config = dict(
    hop_length=160,
    output_stride=4,
    warmup_steps=520,
)
Rows from block 2 of a small audio frame classifier, named by matrix and row number. Each number is 500 + 25 x the weight over its row's rms, rounded and kept within 0 to 999. All counts start at 0. Numbers have three digits each.
After each channel's rows are labels from the 100 clips, of 14976, where the channel reaches its highest value: "top examples" is what is common among them; "loudest band" is the band of the loudest frequency at the time of the peak. Only what is clearly more common there than usual is listed. The data: synthesized solo parts of chorales (CocoChorales).
# conv: width-3 conv, stride 2 (model.blocks.2.conv.weight, 432x288x3, standardized in use, each kernel summed), inputs 216-287

conv.83:511474469486518511486519518478468488541439484517544468482508568466487487476513504523529525487490513488497489498493482468504529492496519495477501442479507454531511488498492469495494493505481506504482499444522506502496
top examples: note B4; note C#5; note D5; horn
loudest band: 250 to 500 Hz

conv.228:514470490465499515504506494493502507500486518503527504533570508507468470501465556461500488513496462476483487496497475468504537489508562511449496455515491470487483516484498476490565532526494493464490492466464502519463
top examples: note A4; note A3; note D5; note C#5
loudest band: 250 to 500 Hz

conv.249:505493580527452467474466463569472547477509495500467520463514438469490515489507513517484496468560474477493465488524501529473535434493471499500494514548469507509483473497494509476506491536515497529487537479515518477529
top examples: note B3; note C#4; cello
loudest band: 250 to 500 Hz

conv.316:508483473484468498479476466440445476443510541532465497528529468533450512478482526521508502478508499489460432490522460526485531495492546464458480475520514487472503502427468477438509518516468512488518489441477515494467
top examples: note A4; tuba; note A3; note D5
loudest band: 250 to 500 Hz

conv.359:517489506471501460478476453481503487498483521542486480525487488532497524510481476519497510476485487507529493506528491566497505530514499546524513511519507499559518500501491486484499492482516502499516515514485540529486
top examples: note C#5; note C5; note D#5; horn
loudest band: 500 to 1000 Hz; 1000 to 2000 Hz

conv.327:492489491526517478522496507499521502509475511513487545508534511527511492519466478515493504498509560517515510483518480538532506539502511508517511536467530526515542549494526499494525570518489503518487509511495480506452
top examples: note C#5; note C5; note G3
loudest band: 1000 to 2000 Hz

conv.202:502537489554525501492507515460492496514504497479537507481467542438464523505464477485553512491491536512523501518542467478499499493482488485493510458489533471516488552499467473498495545493484480521467488466483485492508
top examples: note A#3; note D#3; double bass
loudest band: 250 to 500 Hz

conv.424:481476472516509483517491469500523499472486481551478527523476506506505531522521464554511538501506507541495509465522509526492471508517473494510507530460542521517471498504474505497455481429505494525537557490535530508497
top examples: note B4; note C#5; note D5; note E5
loudest band: 250 to 500 Hz

conv.312:471536470521504479529504494496506496520490493533473498489481493530518505543509450525514515505493556517515520538503499478478491492504488533522522521468538512492523496471473471464490472463473489545512532468505491487498
top examples: note B4; note C#5; note D5; note D#5
loudest band: 250 to 500 Hz

conv.362:561528464500510501498500495498483487491493499491509457493498497497468476503499562498521498498485490479498486539469518453472544504497560471513463491535494506486480480514484487500531484553508518493513504488492472472514
top examples: note A4; note D5; note C5; note B4
loudest band: 250 to 500 Hz

conv.352:540493544518481475444485505494504511479495511543488508489499463504451539476489503522501451497542466481495502495536519520483491476495458492480530489516505528494461505482515493479484526513473540527505477487491543491521
top examples: note A#3; note C4; note D#3; instrument: bassoon
loudest band: 250 to 500 Hz

conv.369:561506478495508463496500526482494492469497497479480520522498475503505514510479523488506452476525504487525480524501485470494506480492521506484488491551488520479494537435499451463526541548490449525470497507509462490491
top examples: note A4; note D5; note B4; note C#5
loudest band: 250 to 500 Hz

conv.370:482542537539487519524474495537502561476504496459521518470493499480504530513484509478512481511513503467526490542504473478468485498507508513508496478523491500483505512461489457453499527484497461534456525502509451491536
top examples: note B3; tuba; note C4; note F#3
loudest band: 250 to 500 Hz

conv.0:502521505509527525528509493481516503490520478546507535452486528498533518559532482546545512494480525517519463552482519529490460498509488499487505516517584523475523539490483485480476542523464503549517538475530465473510
top examples: note B4; note C5; note D5; note C#5
loudest band: 250 to 500 Hz

conv.21:509500481501465491486481481499499480516504463548424529503490469515531477514541487547500509495486525510492484498460530543506486497521483483483510492512531538488533508495502513451492468524499516562529530503520495491509
top examples: note B4; note C5; note D5; note C#5
loudest band: 250 to 500 Hz

conv.167:546524521508491485475465471503498503470500474494480483496530465512471506483522526493490475459515482494487482510481504476472492519470533462504451473524504511448458514467488496472483524552482479526468477468516462456487
top examples: note F4; note D#4; viola; note G#4
loudest band: 250 to 500 Hz

conv.246:524477543494472523486499509490504492479519485538478488539558493533547512462529506538463511482520455493509495469485522442485484521513509466477487481504502486442434527486544476468506523541481487526484532479536488440510
top examples: note F4; note D#4; viola; note C#4
loudest band: 250 to 500 Hz

conv.24:527487563529513507496524509497481503499504509497535538485458531476512551498490466532491506499564527499475519487550510498496513490494442495495535510503495506517490489507493480497496477491480483495446539493528531485524
top examples: note B3; cello; note G#3; note E3
loudest band: 250 to 500 Hz

conv.269:470482463497498500487491473482468466478470507531483470494473482505521490491484479543499486496493488474488491514498508472478456492498502459500511481482535451483455473475479473468489464418483507518500533454535476488519
top examples: note B4; note C#5; note D5; note D#5
loudest band: 250 to 500 Hz

conv.201:563491448502510494547498483474511499521446525516485513517520469527501522560487543493489484508500500517482495506522498477441513505487533543447510522518488547494537437507506513489526445518499491502522496478473487515506
top examples: note A4; note D5; note G#4; note C#5
loudest band: 250 to 500 Hz