Weights of a small audio frame classifier.
Data: trained on synthesized solo parts of chorales (CocoChorales), 39062 training examples, 4.3 epochs.
Rows from block 2 of a small audio frame classifier, named by matrix and row number. Each number is 500 + 40 x the weight over its row's rms, rounded and kept within 0 to 999. All counts start at 0. Numbers have three digits each. After the name is the row's rms in percent of the matrix's.
After each channel's rows are labels from the 100 clips, of 14976, where the channel reaches its highest value: "strongest on" is what is common among them. Only what is clearly more common there than usual is listed. The data: synthesized solo parts of chorales (CocoChorales).
# conv: width-3 conv, stride 2 (model.blocks.2.conv.weight, 432x288x3, standardized in use, each kernel summed), inputs 216-287

conv.39 097:487572511457532492571403427481503512436468565593448474531493444617503498592493515509548485509515545519500481550541534588463477527494491522532512541483488501504524491475560520423511537540449521531530435488545536522547
strongest on: note E4; note F4; viola

conv.242 104:571500484459510463482491539421393491442470533532488467498536476502573463504498533559475464499523440492421519461502529456477427565483532391414484488437491396467457531542542489512526513498464517488515516485551468474554
strongest on: note F4; note D#4; viola; note C#4

conv.145 102:537492526500491488449500430516411437423462469517485490510542427523479554418484488582482484468599528505457467495512459477473460519470514461513471463482530476402402539425479447464485526509446513551430528424529440430514
strongest on: note F4; note D#4; viola

conv.295 099:527549530527562569498477530420459522507535555580540547464518528503481547562509557551533472525522540511520534548494517569517503489535533477491500443538465453522498543445508443438497506490445495492505444519497549499492
strongest on: note C#4; double bass

conv.300 098:506579484500595516492511510488426492580486529434558476496502581496490495550487504508589506493484550483475425591500519524495572535495538527524551516509525527511537476511495523501516485532448480506524463510475453479415
strongest on: tuba; note B2

conv.277 102:493499463545526464541502536532505528459460536482499501456425445482519552533422488509538481510483553537576477458514441538470506494441520490512503520518493534510509424479479460500498442447524432568459519527555474505438
strongest on: note E5; trumpet; note F#5; note G5

conv.211 103:551512490483529503467487503524498466467549548535491471549515489559440505496573579466498500447466456494470473507504519549483613526502492509599468498567504562592508462510468553492487476527532547518520497472464550499514
strongest on: note A#4; note G#4; horn; note D5

conv.2 110:519507523541502542505520497471493482478477480461548532479509540462519459486464551502502463524538497460424505493454489490430462499511534480472465487492443535416466424491519447461509407464457471462456539486516479459472
strongest on: note G3; note C4; note F3; cello

conv.347 094:613466526478500475449490485475466454480494501516451487493495457513460511477501589481491435461483483474475454514489535456464552446482515459471463491572469539515449437530505514489536456559455543489518491489452530454523
strongest on: note A#4; note C5; note D5; note A4

conv.262 098:449477549527444463433516471518478487457564461511435469480485452488478489469485485444542483503492472507467483545467522574451492450456451461482479494555535465506445474506505534480453475495497520487489468472428496516514
strongest on: note D4; note D#4; tuba; note C#4

conv.227 096:555483517476559438495529488519472529516486470488562405438458558495464462438505476511559494508488509454460489525478536480511579478460502485532501482575501447597507485542494460498443480545509515467553503463544533501516
strongest on: note G4; note F#4; viola; note G#4

conv.103 105:519503477549548512580507481483519442522498489581491528501524504523558488581547449568514512530461600534483507496534516480452428544498515553491527567452558548488491472511501527510484443486519535528531526486520445495478
strongest on: note E4; note D#4; note F#4

conv.226 094:480482487454565398435489570506482472508493505544465469519474499512503497494423495590527496499476529516566451494536528528635479509465504548475562469508511500524544561540569529553571583548506529463620525550509465545469
strongest on: cello; note G#3; note C#3

conv.142 094:546529549570569486517479504527436484560525556583562517557478512550555542485536439589551525469498569515505476470534491547477556495501447560567505517477515489565524484472497483471481493472489525529508464474502553473479
strongest on: note F#4; note G#4; note E4; horn

conv.105 105:493479484570510478537514491501489512485477536530486509501482515503474608511461468593530496479573511556528490473601512493527495503498462458466538481492605459476440517486502521477501556489533526564518572447577524439584
strongest on: note B3; note A#3; note B2; tuba

conv.89 103:530529541447532480615473537574510568529490533496547474521542531546526479553510538509480548567526478513506517509530533398512520557503537534503560531533463477514572529490580509537534536506535482478593522524525425506513
strongest on: note G5; flute; note A5

conv.62 098:508478502549536590554508451501504501528494473571522519477533518473421501516485556539510519572457545511501482492505468549436448445580522527498474531484444519439489489493474504500498440475489586532552452509435530551480
strongest on: note G#4; note D#4; note F#4; viola

conv.41 096:497486519428437545474499519550491521474502443473469482536510456469539499491488509451551501498512406503474473562458470521457420517456523483429467446475534460494506495478478513484457484459492456484447420510556495521467
strongest on: note D3; note G3; note C4; note F3

conv.58 097:576455488465492560469492517514482417521491459491516494494532512532593546449472486547515487526500552524482530492489502443533412555477483448481524485520557451414396572518556445512436533547451536451490510541584453463502
strongest on: note F4; note D#4; viola

conv.197 115:502482487535533459470482463457463431495473500529479476508468498465470480519445526520519476479489523472469473507573444506478435468472489474454502454495458389471445505496454446474495502423441577481512456424452507482564
strongest on: note D#3; note A#3; tuba; note F3

conv.333 100:478537524532488573524499504544525531546502443494502461506527519499513517470476493560574475553539530426545553579486529530485466493433514499529536471477483499512523498463515410438517534444473459558513522518469495522421
strongest on: note E5; trumpet; note F#5; note D5

conv.97 101:483449575556542466462514533544522518519529433454539572485484548491499511476516483508455522527542526501516533464472519610473528506513449480594489573508452569555471418533549502503519496467513477479474577508493548542450
strongest on: note G3; bassoon; note A#3; note F3

conv.364 102:543561546465507541526449473522507559493472594536490486513555526503485497583441611527492572520512497492528468503475480483457461572525565515517501501494458440525576489466560474403540522528468485437434439506490468486539
strongest on: cello; note D#3

conv.335 102:542501516552553515588524504473469495440550568494562489565549531547545520501512541536532550547568526480508468508494528526508519497455522457557504500537508560606527474530515446452502566509523415484487584473517496513531
strongest on: note G3; note C4; cello

conv.30 100:596544493480538519452459487481481447511492520473526477493490521487434501502555613493535466490463435485469476549462525460463549500472602448512472475605475528480487465512526542508517476574508517488529469484433479452538
strongest on: note A#4; note C5; note D5; horn

conv.86 098:494504522539441498456534521552520467462572489463407500466449468481472557513532538455489515469497473552505527497495531538503497468513415479518529486528562509468466532515522542471436530501499551513509473487485476443555
strongest on: note D4; note D#4; tuba

conv.252 103:506504504524456433489466445545507494424568508532429492503484401544566443461568496556453558469445434511537476460427512513458540527515487499573486506524518475501454497476463511464469503485532523567531570475571493465507
strongest on: note C5; note D5; flute; note D#5

conv.413 069:506472476575542472530536505502454436519482491490534488453478525586510478525478451541543517513445585545500526495447502478505491472450492474475519537451460490491496462472557474479507459506535466505478427539448426512387
strongest on: cello; note G#3; note F#3; note G3

conv.76 092:474513458546474483475538497531487457466483477411477451493459514506530590495451487456571502515458511539511514500496538516519543514468477497561508523523584581492456462543535551497447449475559451541484537488510499494501
strongest on: note D4; note D#4; note G4

conv.239 112:523505547454449507449498433519426494452526489539468445491495413469483479501548534495477477472466441461452444565451484504410504454505521454471426462566468465534501395493465492480528444496465550456470470487465442484531
strongest on: note D3; note D#3; bassoon; note A3

conv.56 105:490446469466468527492499456454479464506506495466487538490502495440565437492469585437399518508425481457479493458465508439488466499570520543481504500515481466467486518517507484524550492484490566472534536507465448492565
strongest on: note D#3; tuba; note A#3

conv.268 110:529509568483506498516457462507486496506527557531591474508491508493534524414537402519517522463458487485496479525439476510499543553504475506570467484538529443652548537514461491469440556489531487451455520511583512506493
strongest on: note F#4; note G#4; note D#4; viola

conv.348 095:440511445501507534519501465436470463494459495556517513525507528492536533528522449554548483446496569510465485555492485513500477539496500455436500474444642461507479547459490472442466535473476448575510578445545470479513
strongest on: note B4; note C5; note D5; note C#5

conv.118 099:447466515513494458511532498489493521470491499442447459473434516492530586563504500410513489497520555551453516496492532525549513480481432465507485531515583495461549488508507543493490491449498476486526478502383476478526
strongest on: note D4; note D#4; tuba; note C4

conv.121 108:607423480459532487421490523397454372517506480551488457526532501549441483418508580551463462469481466515464481476491502460538514467521518448465487467478470479464446469529547500516540422539472525503533443467477516440470
strongest on: note A#4; note A4; note D5; note G#4

conv.185 111:519562449552457477501467504507496479487512516557434526511481449509523539545564526562520507474521573535575513500491526531513522545493530529577506533512588578464568474492501563451521400483506522641525554467530480532527
strongest on: note D5; note C5; note B4; flute

conv.257 101:560519439432475411537502525525460534435479575468470458485482453591464474558509606501487457514477465483522473487520466392462510505488542490478508480534443541496552415488532475462572441538489485485535487492498422513538
strongest on: note A4; note D5; note C#5; oboe

conv.427 092:536491498496528509457465462486513538486502533603508469561543446575448561489534508524556532545499498541484496528537464618445430513514502516492489477517494486499441440467477489542485476456508531448564475478464552561473
strongest on: note C#4; note D#4; trombone

conv.319 100:533498577518504534520507495487472522502481529554577497511498547466498543490493547534428488490547566508474509513498528557497546478530475482527536514502511565530527465524539452498541495469425533466453592510522492481552
strongest on: note G3; bassoon; note A3; note D3

conv.113 101:487515409526532450582438478480502487471487486460498487550499498463521571516478453549528396590551504460533465522498484511467489449442556525500544454534545553484527486457462490522508490463555454542597549582515512606508
strongest on: note G5; note A5; flute; note E5

conv.361 106:433489456544462421540487500503495533487543499463499466506480467519541522507441480471473372548498510462583458505501499499500481455440496580499528489521531507544510535455491414496534550433534482503551559551486439535473
strongest on: note G5; flute; note A5; note E5

conv.400 094:528500469496572527483571543452484473525440478560468524555497534494526504550553461557531458548501532541498531494529519506537498486505461467449534526482585479483491467550566539566492460490479575529586571529558528512562
strongest on: note B4; note C#5; note D5; horn

conv.12 098:505564551436488439603459466587511573484517521460528478455470480477480456584545602470490536529535481484505479538462498469490554506529539505523457514548468492519581451504465531500567472474545530455529513490462436511573
strongest on: note G5; flute; note A5; note F5

conv.212 101:534432503540506564514522483436530456537423524553550562522521558493418467504467537502443471504505539458431526489461544534440530487530553555532528541474529552528519464508534483495549470512472521481486578503483487546500
strongest on: note G3; cello; note A3; note F3

conv.5 105:505524509463487498481471395480510524469518555558477473526535425510485568493532478520555512439532489492523469584532451583494523534519475559536458512590501527569531551444477493455469560512487497501520511537545565491507
strongest on: note D5; note E5; violin; flute

conv.288 114:484493446517496521437472473405423502470482511493497500505477473441550549430452454480523451458474520500489455579478444511454371520464493473466451470520520404493443516419496438428503544407424500476451529527534416465532
strongest on: note D5; note E5

conv.46 105:460522541584524456502505476554463523499557460465462469468461500493466563538566474510564519477516523514536491524499482574468525488442456530554446526570455513459496454422425517437434488466514427530498547432456519501496
strongest on: note F#3; note G#3; bassoon; note B2

conv.18 107:549501506466525509515510497534452558470479512449535473491459482457551469552462523471493418510511445433505501531495462449435487469470501499438474490544409475498481422488491437493536474457479467412484511520481442479493
strongest on: note C4; tuba; note F3; note G3

conv.154 105:521553488563500459481476483526521570454506473551461548476457479487455578510507515572539458506562518510539526502550517521460453458455445517493471505505454527415470485458472489468455503465512545584535533500502513523538
strongest on: note B3; note A#3; tuba; note F#3

conv.189 098:609450409440497422444532520464495469526513494547420503564526465514494488537461578503533428527516497451511487516532493493497492477458521553476460440474495514487452438442521481479523429494450468455508444507486541535469
strongest on: note A4; note D5; note C#5

conv.271 101:553468497445527445503536526444446463546452514566574457490467533512481469509481494532532499518461485433479478523463565474485579475508540507496548428518555463616518433531511489446532492539488547534529563475526505470514
strongest on: note F#4; viola; note D#4; note E4

conv.351 108:567465548533555483464484457494467450486495481545498488463486517473444489471537541520508462470461470497430429507485530556474531445460535427541457573600438560501438451491480514507499471539533500444507572482444516501486
strongest on: note F#3; tuba; note B2; note E3

conv.55 105:432534489509495477525495498455467521471436545502494514502443531446483575560498508532527471503509536535447497516501490519496515484528508475484486540473596515492543469510511499419520501460452476554460566472488411467530
strongest on: note G4; note F4; viola; horn

conv.275 110:532512486532445487480521476498501511464436501505452557516525451512554467494501549499461391470529558499487500443474464533446465466448483544428447511530475623427512456438465454414543440548456486546503539439482466520484
strongest on: note A4; note D5; note C#5; note B4

conv.124 097:512479535532470464435544504553529458508565437505399502491479504476508512529520552469482515480456504566488508450491543550478499482502461484520486551549549514448470482540495560516483490534510570550549516461450474488562
strongest on: note D#3; note D4; tuba; note D#4

conv.117 093:503439533498448561496539469498542454466540500514439522472500539526516527485546555475518523473477486553461549484504518517510488450578466458469512458502562512413489532476496566484486488517476588545532480481501539454526
strongest on: note D4; note D#4; note C4; tuba

conv.15 101:494457498485488488456486523481519570471509401501481564436520498454489438462463528516530503499461489538543508483439464566525456396532493480486452450441519448428493543464477483496496579579453501533547484462531523492458
strongest on: note F5; note E5; flute; note G#5

conv.73 106:465576498507457568522532569541547439526554485451560548581497541542545421504570512468485604525541483549529549554518554486546619542556506577569561521479520544558543600570504528534527527558544484492545447506516608519525
strongest on: note F3; tuba; note G3; note A#3

conv.43 107:469499548520499523524486458533528503458547497514522532486472513513514500493526496495471511430453479521494450486509518644440527524494416492584440549527505583527521491493452521458444526506494489515506568487528522500518
strongest on: note F#3; note G#3; instrument: tuba; note B2

conv.430 105:387436497517460547543494471516541529511478434458512514540523517494479526445471493369523481505506515519510511524516456526489502494533513532426522441430569455475500507529471544544456523494534480515510482469490508569470
strongest on: note G5; flute; note A5; note E5

conv.407 099:400537501519468527530523442512508523529507513469526471509485526496554567495528496487552522487510550491468545582436480495526434513531482537526486518430524514506535496498491518460485466424499482494498499515531512547478
strongest on: note D5; note E5; flute

conv.196 099:480492530485543515491574552484513444509538469540590524520536579567511446527521527508506503583516499500527574507430572460565479472544503496514566434432471468473493436499643502448518442486454520425520447542442530504461
strongest on: cello; note F#3; note F3; note G3

conv.371 100:487461517535434534457486466471472531449475439504439534511527437504564558442471437558508455446543530561443491494535498548509451493533488535424457534443521491479473523487497487495474508526445471550443547487569509491519
strongest on: note B3; note E3; tuba; note F#3

conv.281 104:534492481486555511462523496438466494526535582518539489488538539502557520481496488485479481458463542488530460530489409432559478500499509521504484438577520482491505612462491452460485588522436506518450490528525509475501
strongest on: note G#3; note C#3; tuba; note F#3

conv.425 092:581494516533523490403522502507533486481504519522433506559535501523465529477573518518536576473491424563501475473487549521526516541525531451520448486496539503488475524537538546577496524610488595553533492477563498452486
strongest on: note A#4; note C5; note F5; note D5

conv.222 107:497544509494559549513484495428442500516491487495527496471510545501549540488516523492526487518507549502490473557447471454496449504495516463464453431547534426459522563498459477462435576549421492490477459534491412399528
strongest on: note G#3; note C#3; tuba

conv.68 093:573489536495575516543539508570495458499539490483554509524498501586589518491539523502531515569506504558523488493520576473519535552518490513509550509553506439554459513569580539541501519515521583481556460541561495542596
strongest on: note C4; note A#3; note D#4; instrument: cello

conv.195 113:457620472497553529520475480492514520536541533453566478508484569440446483500592520509544504526479497456496478604417440458467528505510503533585454471489492482563538470460439479482510464417467473510501461492494534522446
strongest on: note F3; tuba; note F#3; note D#3

conv.90 097:553512487494506505480496509513507497485466506566505487506527512495474571430536544556509551532536407532468486493539486507506449534499516414530458465446514472447401511491518461551457448527520485496496435518570519509518
strongest on: note C#4; double bass

conv.28 090:456501473490555452504534589482420500474457478557525436519438544491596513487467447541566521481469560502504523483490486527527539509509474428480554475443579526517468476504569477433449493498492494593473585480560519514545
strongest on: note B4; note C5; note D5; note C#5

conv.172 095:490527438520503474541557509542544526489501518595479502534473511554515551499549481598490559490510538543614499482481532475499519523501488472557523492481562509503472465494514493462513475459532524584523547505554478505532
strongest on: note D5; note C5; flute; note D#5

conv.244 102:505557483459511472528477492603548534463522516534488489556517454566540509489553461524484532472510497546582436482504455533439526600468517504597482512503509540553507498452478507511496536509570449533491501525581506537447
strongest on: note C5; note D5; flute; note D#5

conv.250 103:474473538537423484486465506549454531420489495468435542496495415518517530543451469461512447437539539525524417521523489581454505461470473561463490510553513571431593439446512483422530457484469414523480492436488513457485
strongest on: note A5; note G5; trumpet; note D4

conv.313 109:453443475524468488537485445508492501477416471494442500496508470512480497539418491441559468499411554514491418477489453592428453504445498507489443549436495551472512469465467530464486481477483498543466493467455446542361
strongest on: note E4; note D#4

conv.192 104:455538465510525567581468436506537517486487548471551525549502504584445513544538500466487498531471510497496445558483481585439498550533510529538452510436480540537558493429452483479465497452542472421569487544497548574463
strongest on: note G5; violin; note A5; flute

conv.245 103:459569506551496509547478506542531564516516423460511553421510484446468489502479534498514509484484534470599453496459411533394448469501526543533441505489473512423555469441451499441524493495465463598478436489493469479425
strongest on: note E5; trumpet; note D5; note F#5

conv.19 106:460475554563516520542524503556528551527530443434553528504467505500516460457497456458463478566500530486549489524424512560492482462453453503527493513528412545503459500505514442513504522531493464471489545548507466539444
strongest on: note G3; note F3; double bass

conv.98 096:477519418497514419481505509535505516499460477583504481547491533468464516485517463595549541524472503532567498453512478516529528512505539489567505469451573476502490495518472503532536503480527488597488570442529504525493
strongest on: note D5; note C5; flute; horn

conv.317 105:524472571521478488544508498477423468523443518563532494485481551508525518523433416538502500472484573495534504485493504518573524501524483519514553476512516463563568544530501488492513522523494551520489465539481547523515
strongest on: note F#4; note G#3; instrument: viola; note C#3

conv.237 107:543449518513460423408475485502478499436569445460455504473491444486569402452500526492418461462443447466485469459435513469449492495502474478483483479512487465471411498516491479478491536520486554522535539457533463459510
strongest on: note D#3; note E3; cello; note G#3

conv.116 100:540480476431465533543511485474515537506476499529598445478482500513499536453475472466531467541530498488484484574484547500451513533516470527524541472540561481658542470566537474488503482461541532470542566548510493537538
strongest on: note G4; note F#4; note G#4; viola

conv.308 097:450498453521497536484513506433451502538497520491567586454496538435518394489468554483486497500418565399527482511495504400510532512575498551556532530502517475552540536570555439458542529464471569548485542521496487470553
strongest on: note D#3; note E3; tuba; note G#4

conv.138 103:489439578572532482468531507543507515526499495518512538521537536499490466482459477529478504494516503492515496447497551576515521490466510478566488619490455558531494483535524494530526529523556478462463578525466489506460
strongest on: note G3; note F3; bassoon; note C4

conv.342 112:461526461531534531565511446444487475449451437531530506445503528472491467481508534533524443532470545507454489547468467528477423425491505476507449475461470442462450515435463444435491471469464517466509509445405480494501
strongest on: note D3; note G3; cello; tuba

conv.231 097:496549577577452554472516455558497528458518448505459529514544486452476512451498488503494538452500510485565445536450485571443523500552507506587401514468516521442514506498489505443503509520485484585471512487536520494468
strongest on: note E5; trumpet; note D5; note F#5

conv.238 100:555503495508458506478492544531486515466541536508487526503540460470557475494470483561521500472480448479553486488525494470506539536532553496480516486486546503485511529494513528514552515536551463550498524505619501496466
strongest on: note C4; note C#4; note G#3; bassoon

conv.186 108:532586454550550499527479489461500469529445472517552519497465552473437534564470513540535494509524527523477475563542489423471459512510517478472519478525549447474455532454465463506468543500450492510487488460480476443513
strongest on: note A#3; double bass; note D#3

conv.95 109:533507478482496539497537554508523530494496460494460529536480531547528582488501508589588510535590498576514537451574531497515538513496470511485545527504546504529484463517565529519477455543545538526488573525573556548549
strongest on: note B3; note A#3; tuba; instrument: cello

conv.162 103:554490564462549454495481512458461521496476461503525509560565554538501494508545556507534497551561477490458467512513512459512494505480550432417498479470489478401396531475582500491570525553507503444507496466466513502539
strongest on: note F4; note D#4; cello; instrument: viola

conv.305 104:437552480514485585545523503495530533516559497440578598496509527532551431501539511464457538501478495437541504537440518494486526502569518568554460497453483509524555574469514484472503536494479499521535540521528565485480
strongest on: note G#4; note D#4; viola

conv.66 110:521526514520549480491462476523500566489542419454504543486494499497530443477496502469490486509452446455524481537456478512420451488451562522520430490524427444496488498518453425535515517527532472502526559522513442516473
strongest on: note G5; flute; note A5; note D5

conv.346 098:474511458537502490525468521426440495461440531545512465481461502481493520505405424558558407485500578487519476553535474476508481487477494466449505458496553494503475516389467432472531557423482479482540520493514416505514
strongest on: note G4; viola; note D4; note F4

conv.207 097:465445442476473465520521521493443481462511556444514448501460500522482572574443476423542487498457500549485505475565500522578519494504505488438544514512579486504536579521504533534495561475558453455518545469515473544525
strongest on: note G4; note D4; viola; note D#4

conv.17 098:534512435465536475460490493399461500494502531431570474494454548423468558448497491501579458520494508475442488576498478417492539463487558449479503473573566484561466516527501461495526539510505458434482570494562488496494
strongest on: note G4; note F4; viola; note D5

conv.148 101:559470499510426448430466494522431534443454505503425533504592454534551526502463513530428420400553423515379479471495494518502530506548543528473464499519505527432415509432538470496523441530475479540498577420528524458539
strongest on: note B3; note A#3; tuba; note B2

conv.406 094:504515568507560553475516548537532556585543515519493573566577590484544531562567501530533582526532522546508548533492538518552554520551512538528522563473531451508530432588559539557510431515512467501499499549502563487469
strongest on: note E5; cello; flute

conv.233 111:460559485485571474480528534487483460552528569475504489524438563499527459509551465496508514470501525443507518567458475487490541479481411529549484513537470552575533480508483520485518482441450506513542527530473525492490
strongest on: note F3; note G3; double bass

conv.339 107:462542439520546518551524503446511494527455440493598522451466583463461466491474498519573484560476554495515496544421495483458501434506514475504496462410547517475496431477484449476506440443477470531553554471457464518431
strongest on: note G4; viola; note D4; note F4

conv.14 107:563450571467492476466495468499418481491486492537499484489462458479485482472467539519521448485509453508472448528489495515479551418472527464465495480571493436563488453508484514497550462524477526478486502427465529469507
strongest on: note D3; note A3; note G3; cello

conv.381 105:483511509561552568509567494455520442537467469484563548504517592429585533464493481525516536455503554505456565477464409488551457502523456526491498551476511506423484518523455460492470508528463454471449560471550487447475
strongest on: tuba; note G#3; note F#3; note C#3

conv.63 106:538501486534560537568515494503517489540471523458567526518495543488527476506497466506537489537507509492496511505512468545392382497382492460448432516480447549488483428464455454541488451416495523458505516498549416516419
strongest on: note C4; tuba; note G3; note A#3

conv.374 096:541560590515467508498490495507517536428487485546477513556599460586534530469496475572523494530553513547526517504514526498515418547482565448533522464425490475479456554383599415463441551536482429487476543475558522505473
strongest on: note F4; note D#4; viola; note D4

conv.395 099:406606512478474482558497499556510552505545603394487492545490469573512487599548565468538541506527483509487529533510500495534599552547498538559536513508522534528646472511527599525544452468512450528511460509520566467505
strongest on: note F3; tuba; note G3

conv.106 109:549514476512537449451538524500480473496511516470453516581546479530466468497540540462471510451507504504479496462513494527446598497493500534521460505570458590511487438521474524492525443523488491527518496431446557480481
strongest on: note A4; note D5; horn; note C#5

conv.422 101:580519473448506474512497475510468443452512480512500417533519491552503499502557565519553496553452471525427535522459526513464462542495532375478466520510537512468495501542554539533464448498521571473621545510497437529537
strongest on: note A#4; note C5; horn; note C#5

conv.353 110:510450546484425591538474455510447532470527512508537535482527424486491445508436529445486479495496503416529451554486471472410459489484510507440500447540467434573510470457485452431462500491445488471439456517527465520510
strongest on: note D3; cello; note A3; note G3

conv.421 099:489452444493480535595539514528531545533523538441485472537479499496442550545463513433537485534525499526439558444588522499510514533548532563423560509503537525517482527575540538564488537499557561521540482505494540590555
strongest on: note A#3; double bass; note G#3

conv.415 098:495557547484485545504443495485534563499485479484554543512540481497491532473508469481460491493529486479554476542485478490471434494474474481513482462499499474551521544479533399495494611536492456470504477610509408521460
strongest on: note F5; note E5; flute; note G5

conv.47 102:546462485445533457514524525469462472526450554540555409535518546494556439472486456518526486486435522494492447489484503475554574502472543517530551474521540512578526523513503482461522525530507480516474506476488466506472
strongest on: note F#4; viola; note E4; note D#4

conv.235 094:526527541594469524490514511584498512497504530518502540489510512518470541456521592559461576495520527478552458452473486467449543515535527520612490532536465513437493485503497477437559502498526489590426504478572516503506
strongest on: note C5; note D5; trumpet; flute

conv.115 097:518497508488507487521449463542538546498499511598462459551495478577482500540513517539513490568515454498497512506500493610476485492489494545518510514481442531534511473457452497501497461454540524455609485576496573593470
strongest on: note C#4; note D#4; trombone

conv.61 098:506456569535558462495527525584535639468536407476522559455516508519492532515519488584506524534577490480575498453492470507503503457463437523515475473518415497419478442443517432486476472552533438532509522477542481495480
strongest on: note A5; flute; note G5; note G#5

conv.414 085:516519547526579499540584626542567548600487477530492549539523517489566560585512525481562479558527507553482572506567554558512479462443478577487542548570487589486532483544567481536490436512513474475560515569541518550489
strongest on: cello; note F#3; note C#3

conv.84 095:567506542447539517470442564490527495567496560605576487520513495471536485481518518579485550512475512512535530465508524556524554500497482503501522515508511485623584523524489524554550479534534534451517448488593568522513
strongest on: note F#4; viola; note G#4; note E4

conv.380 086:519486472562604570525557525521564507565558479493587542516473607425537552496502500511534516495520579553542514548519479447485443454476407483466451389552542437494470503547519536514480548527473544534523499552502458493534
strongest on: note E5; note D#5; trumpet; instrument: flute

conv.274 109:533556483520503461514498547511445523456444531448503495469495507521510537522479553477510404471514504452502468520468460464445495490425538496478468445564457566428495450430471452438534482500486418494495477511522424466452
strongest on: note A4; note D5; note B4; note C#5

conv.3 101:499550547528480473499479489501496579509461504531490598518543512514488545521473531560513480478578494475530532470527519533500569405547520557470516494491513533499553438446491476495546480504482494574516521470528580485524
strongest on: note B3; cello; note A3; note G#3

conv.40 094:500470476520537556511536537494502489503458549593527538454493580477537529541555578588533564514464526544517497481466527415525513507527544460508525510467519472434474522484492528486497473503453539541504498499524500459548
strongest on: note B4; note D5; note C#5; note C5

conv.282 096:550531523500505506506556598495462497519538573481540489476465541498619497523449485525519462510457524501551507526499485467512535580533509507516575490546514475514465562463507433408481527478431549492462506522569514481564
strongest on: note C4; cello; note D3; tuba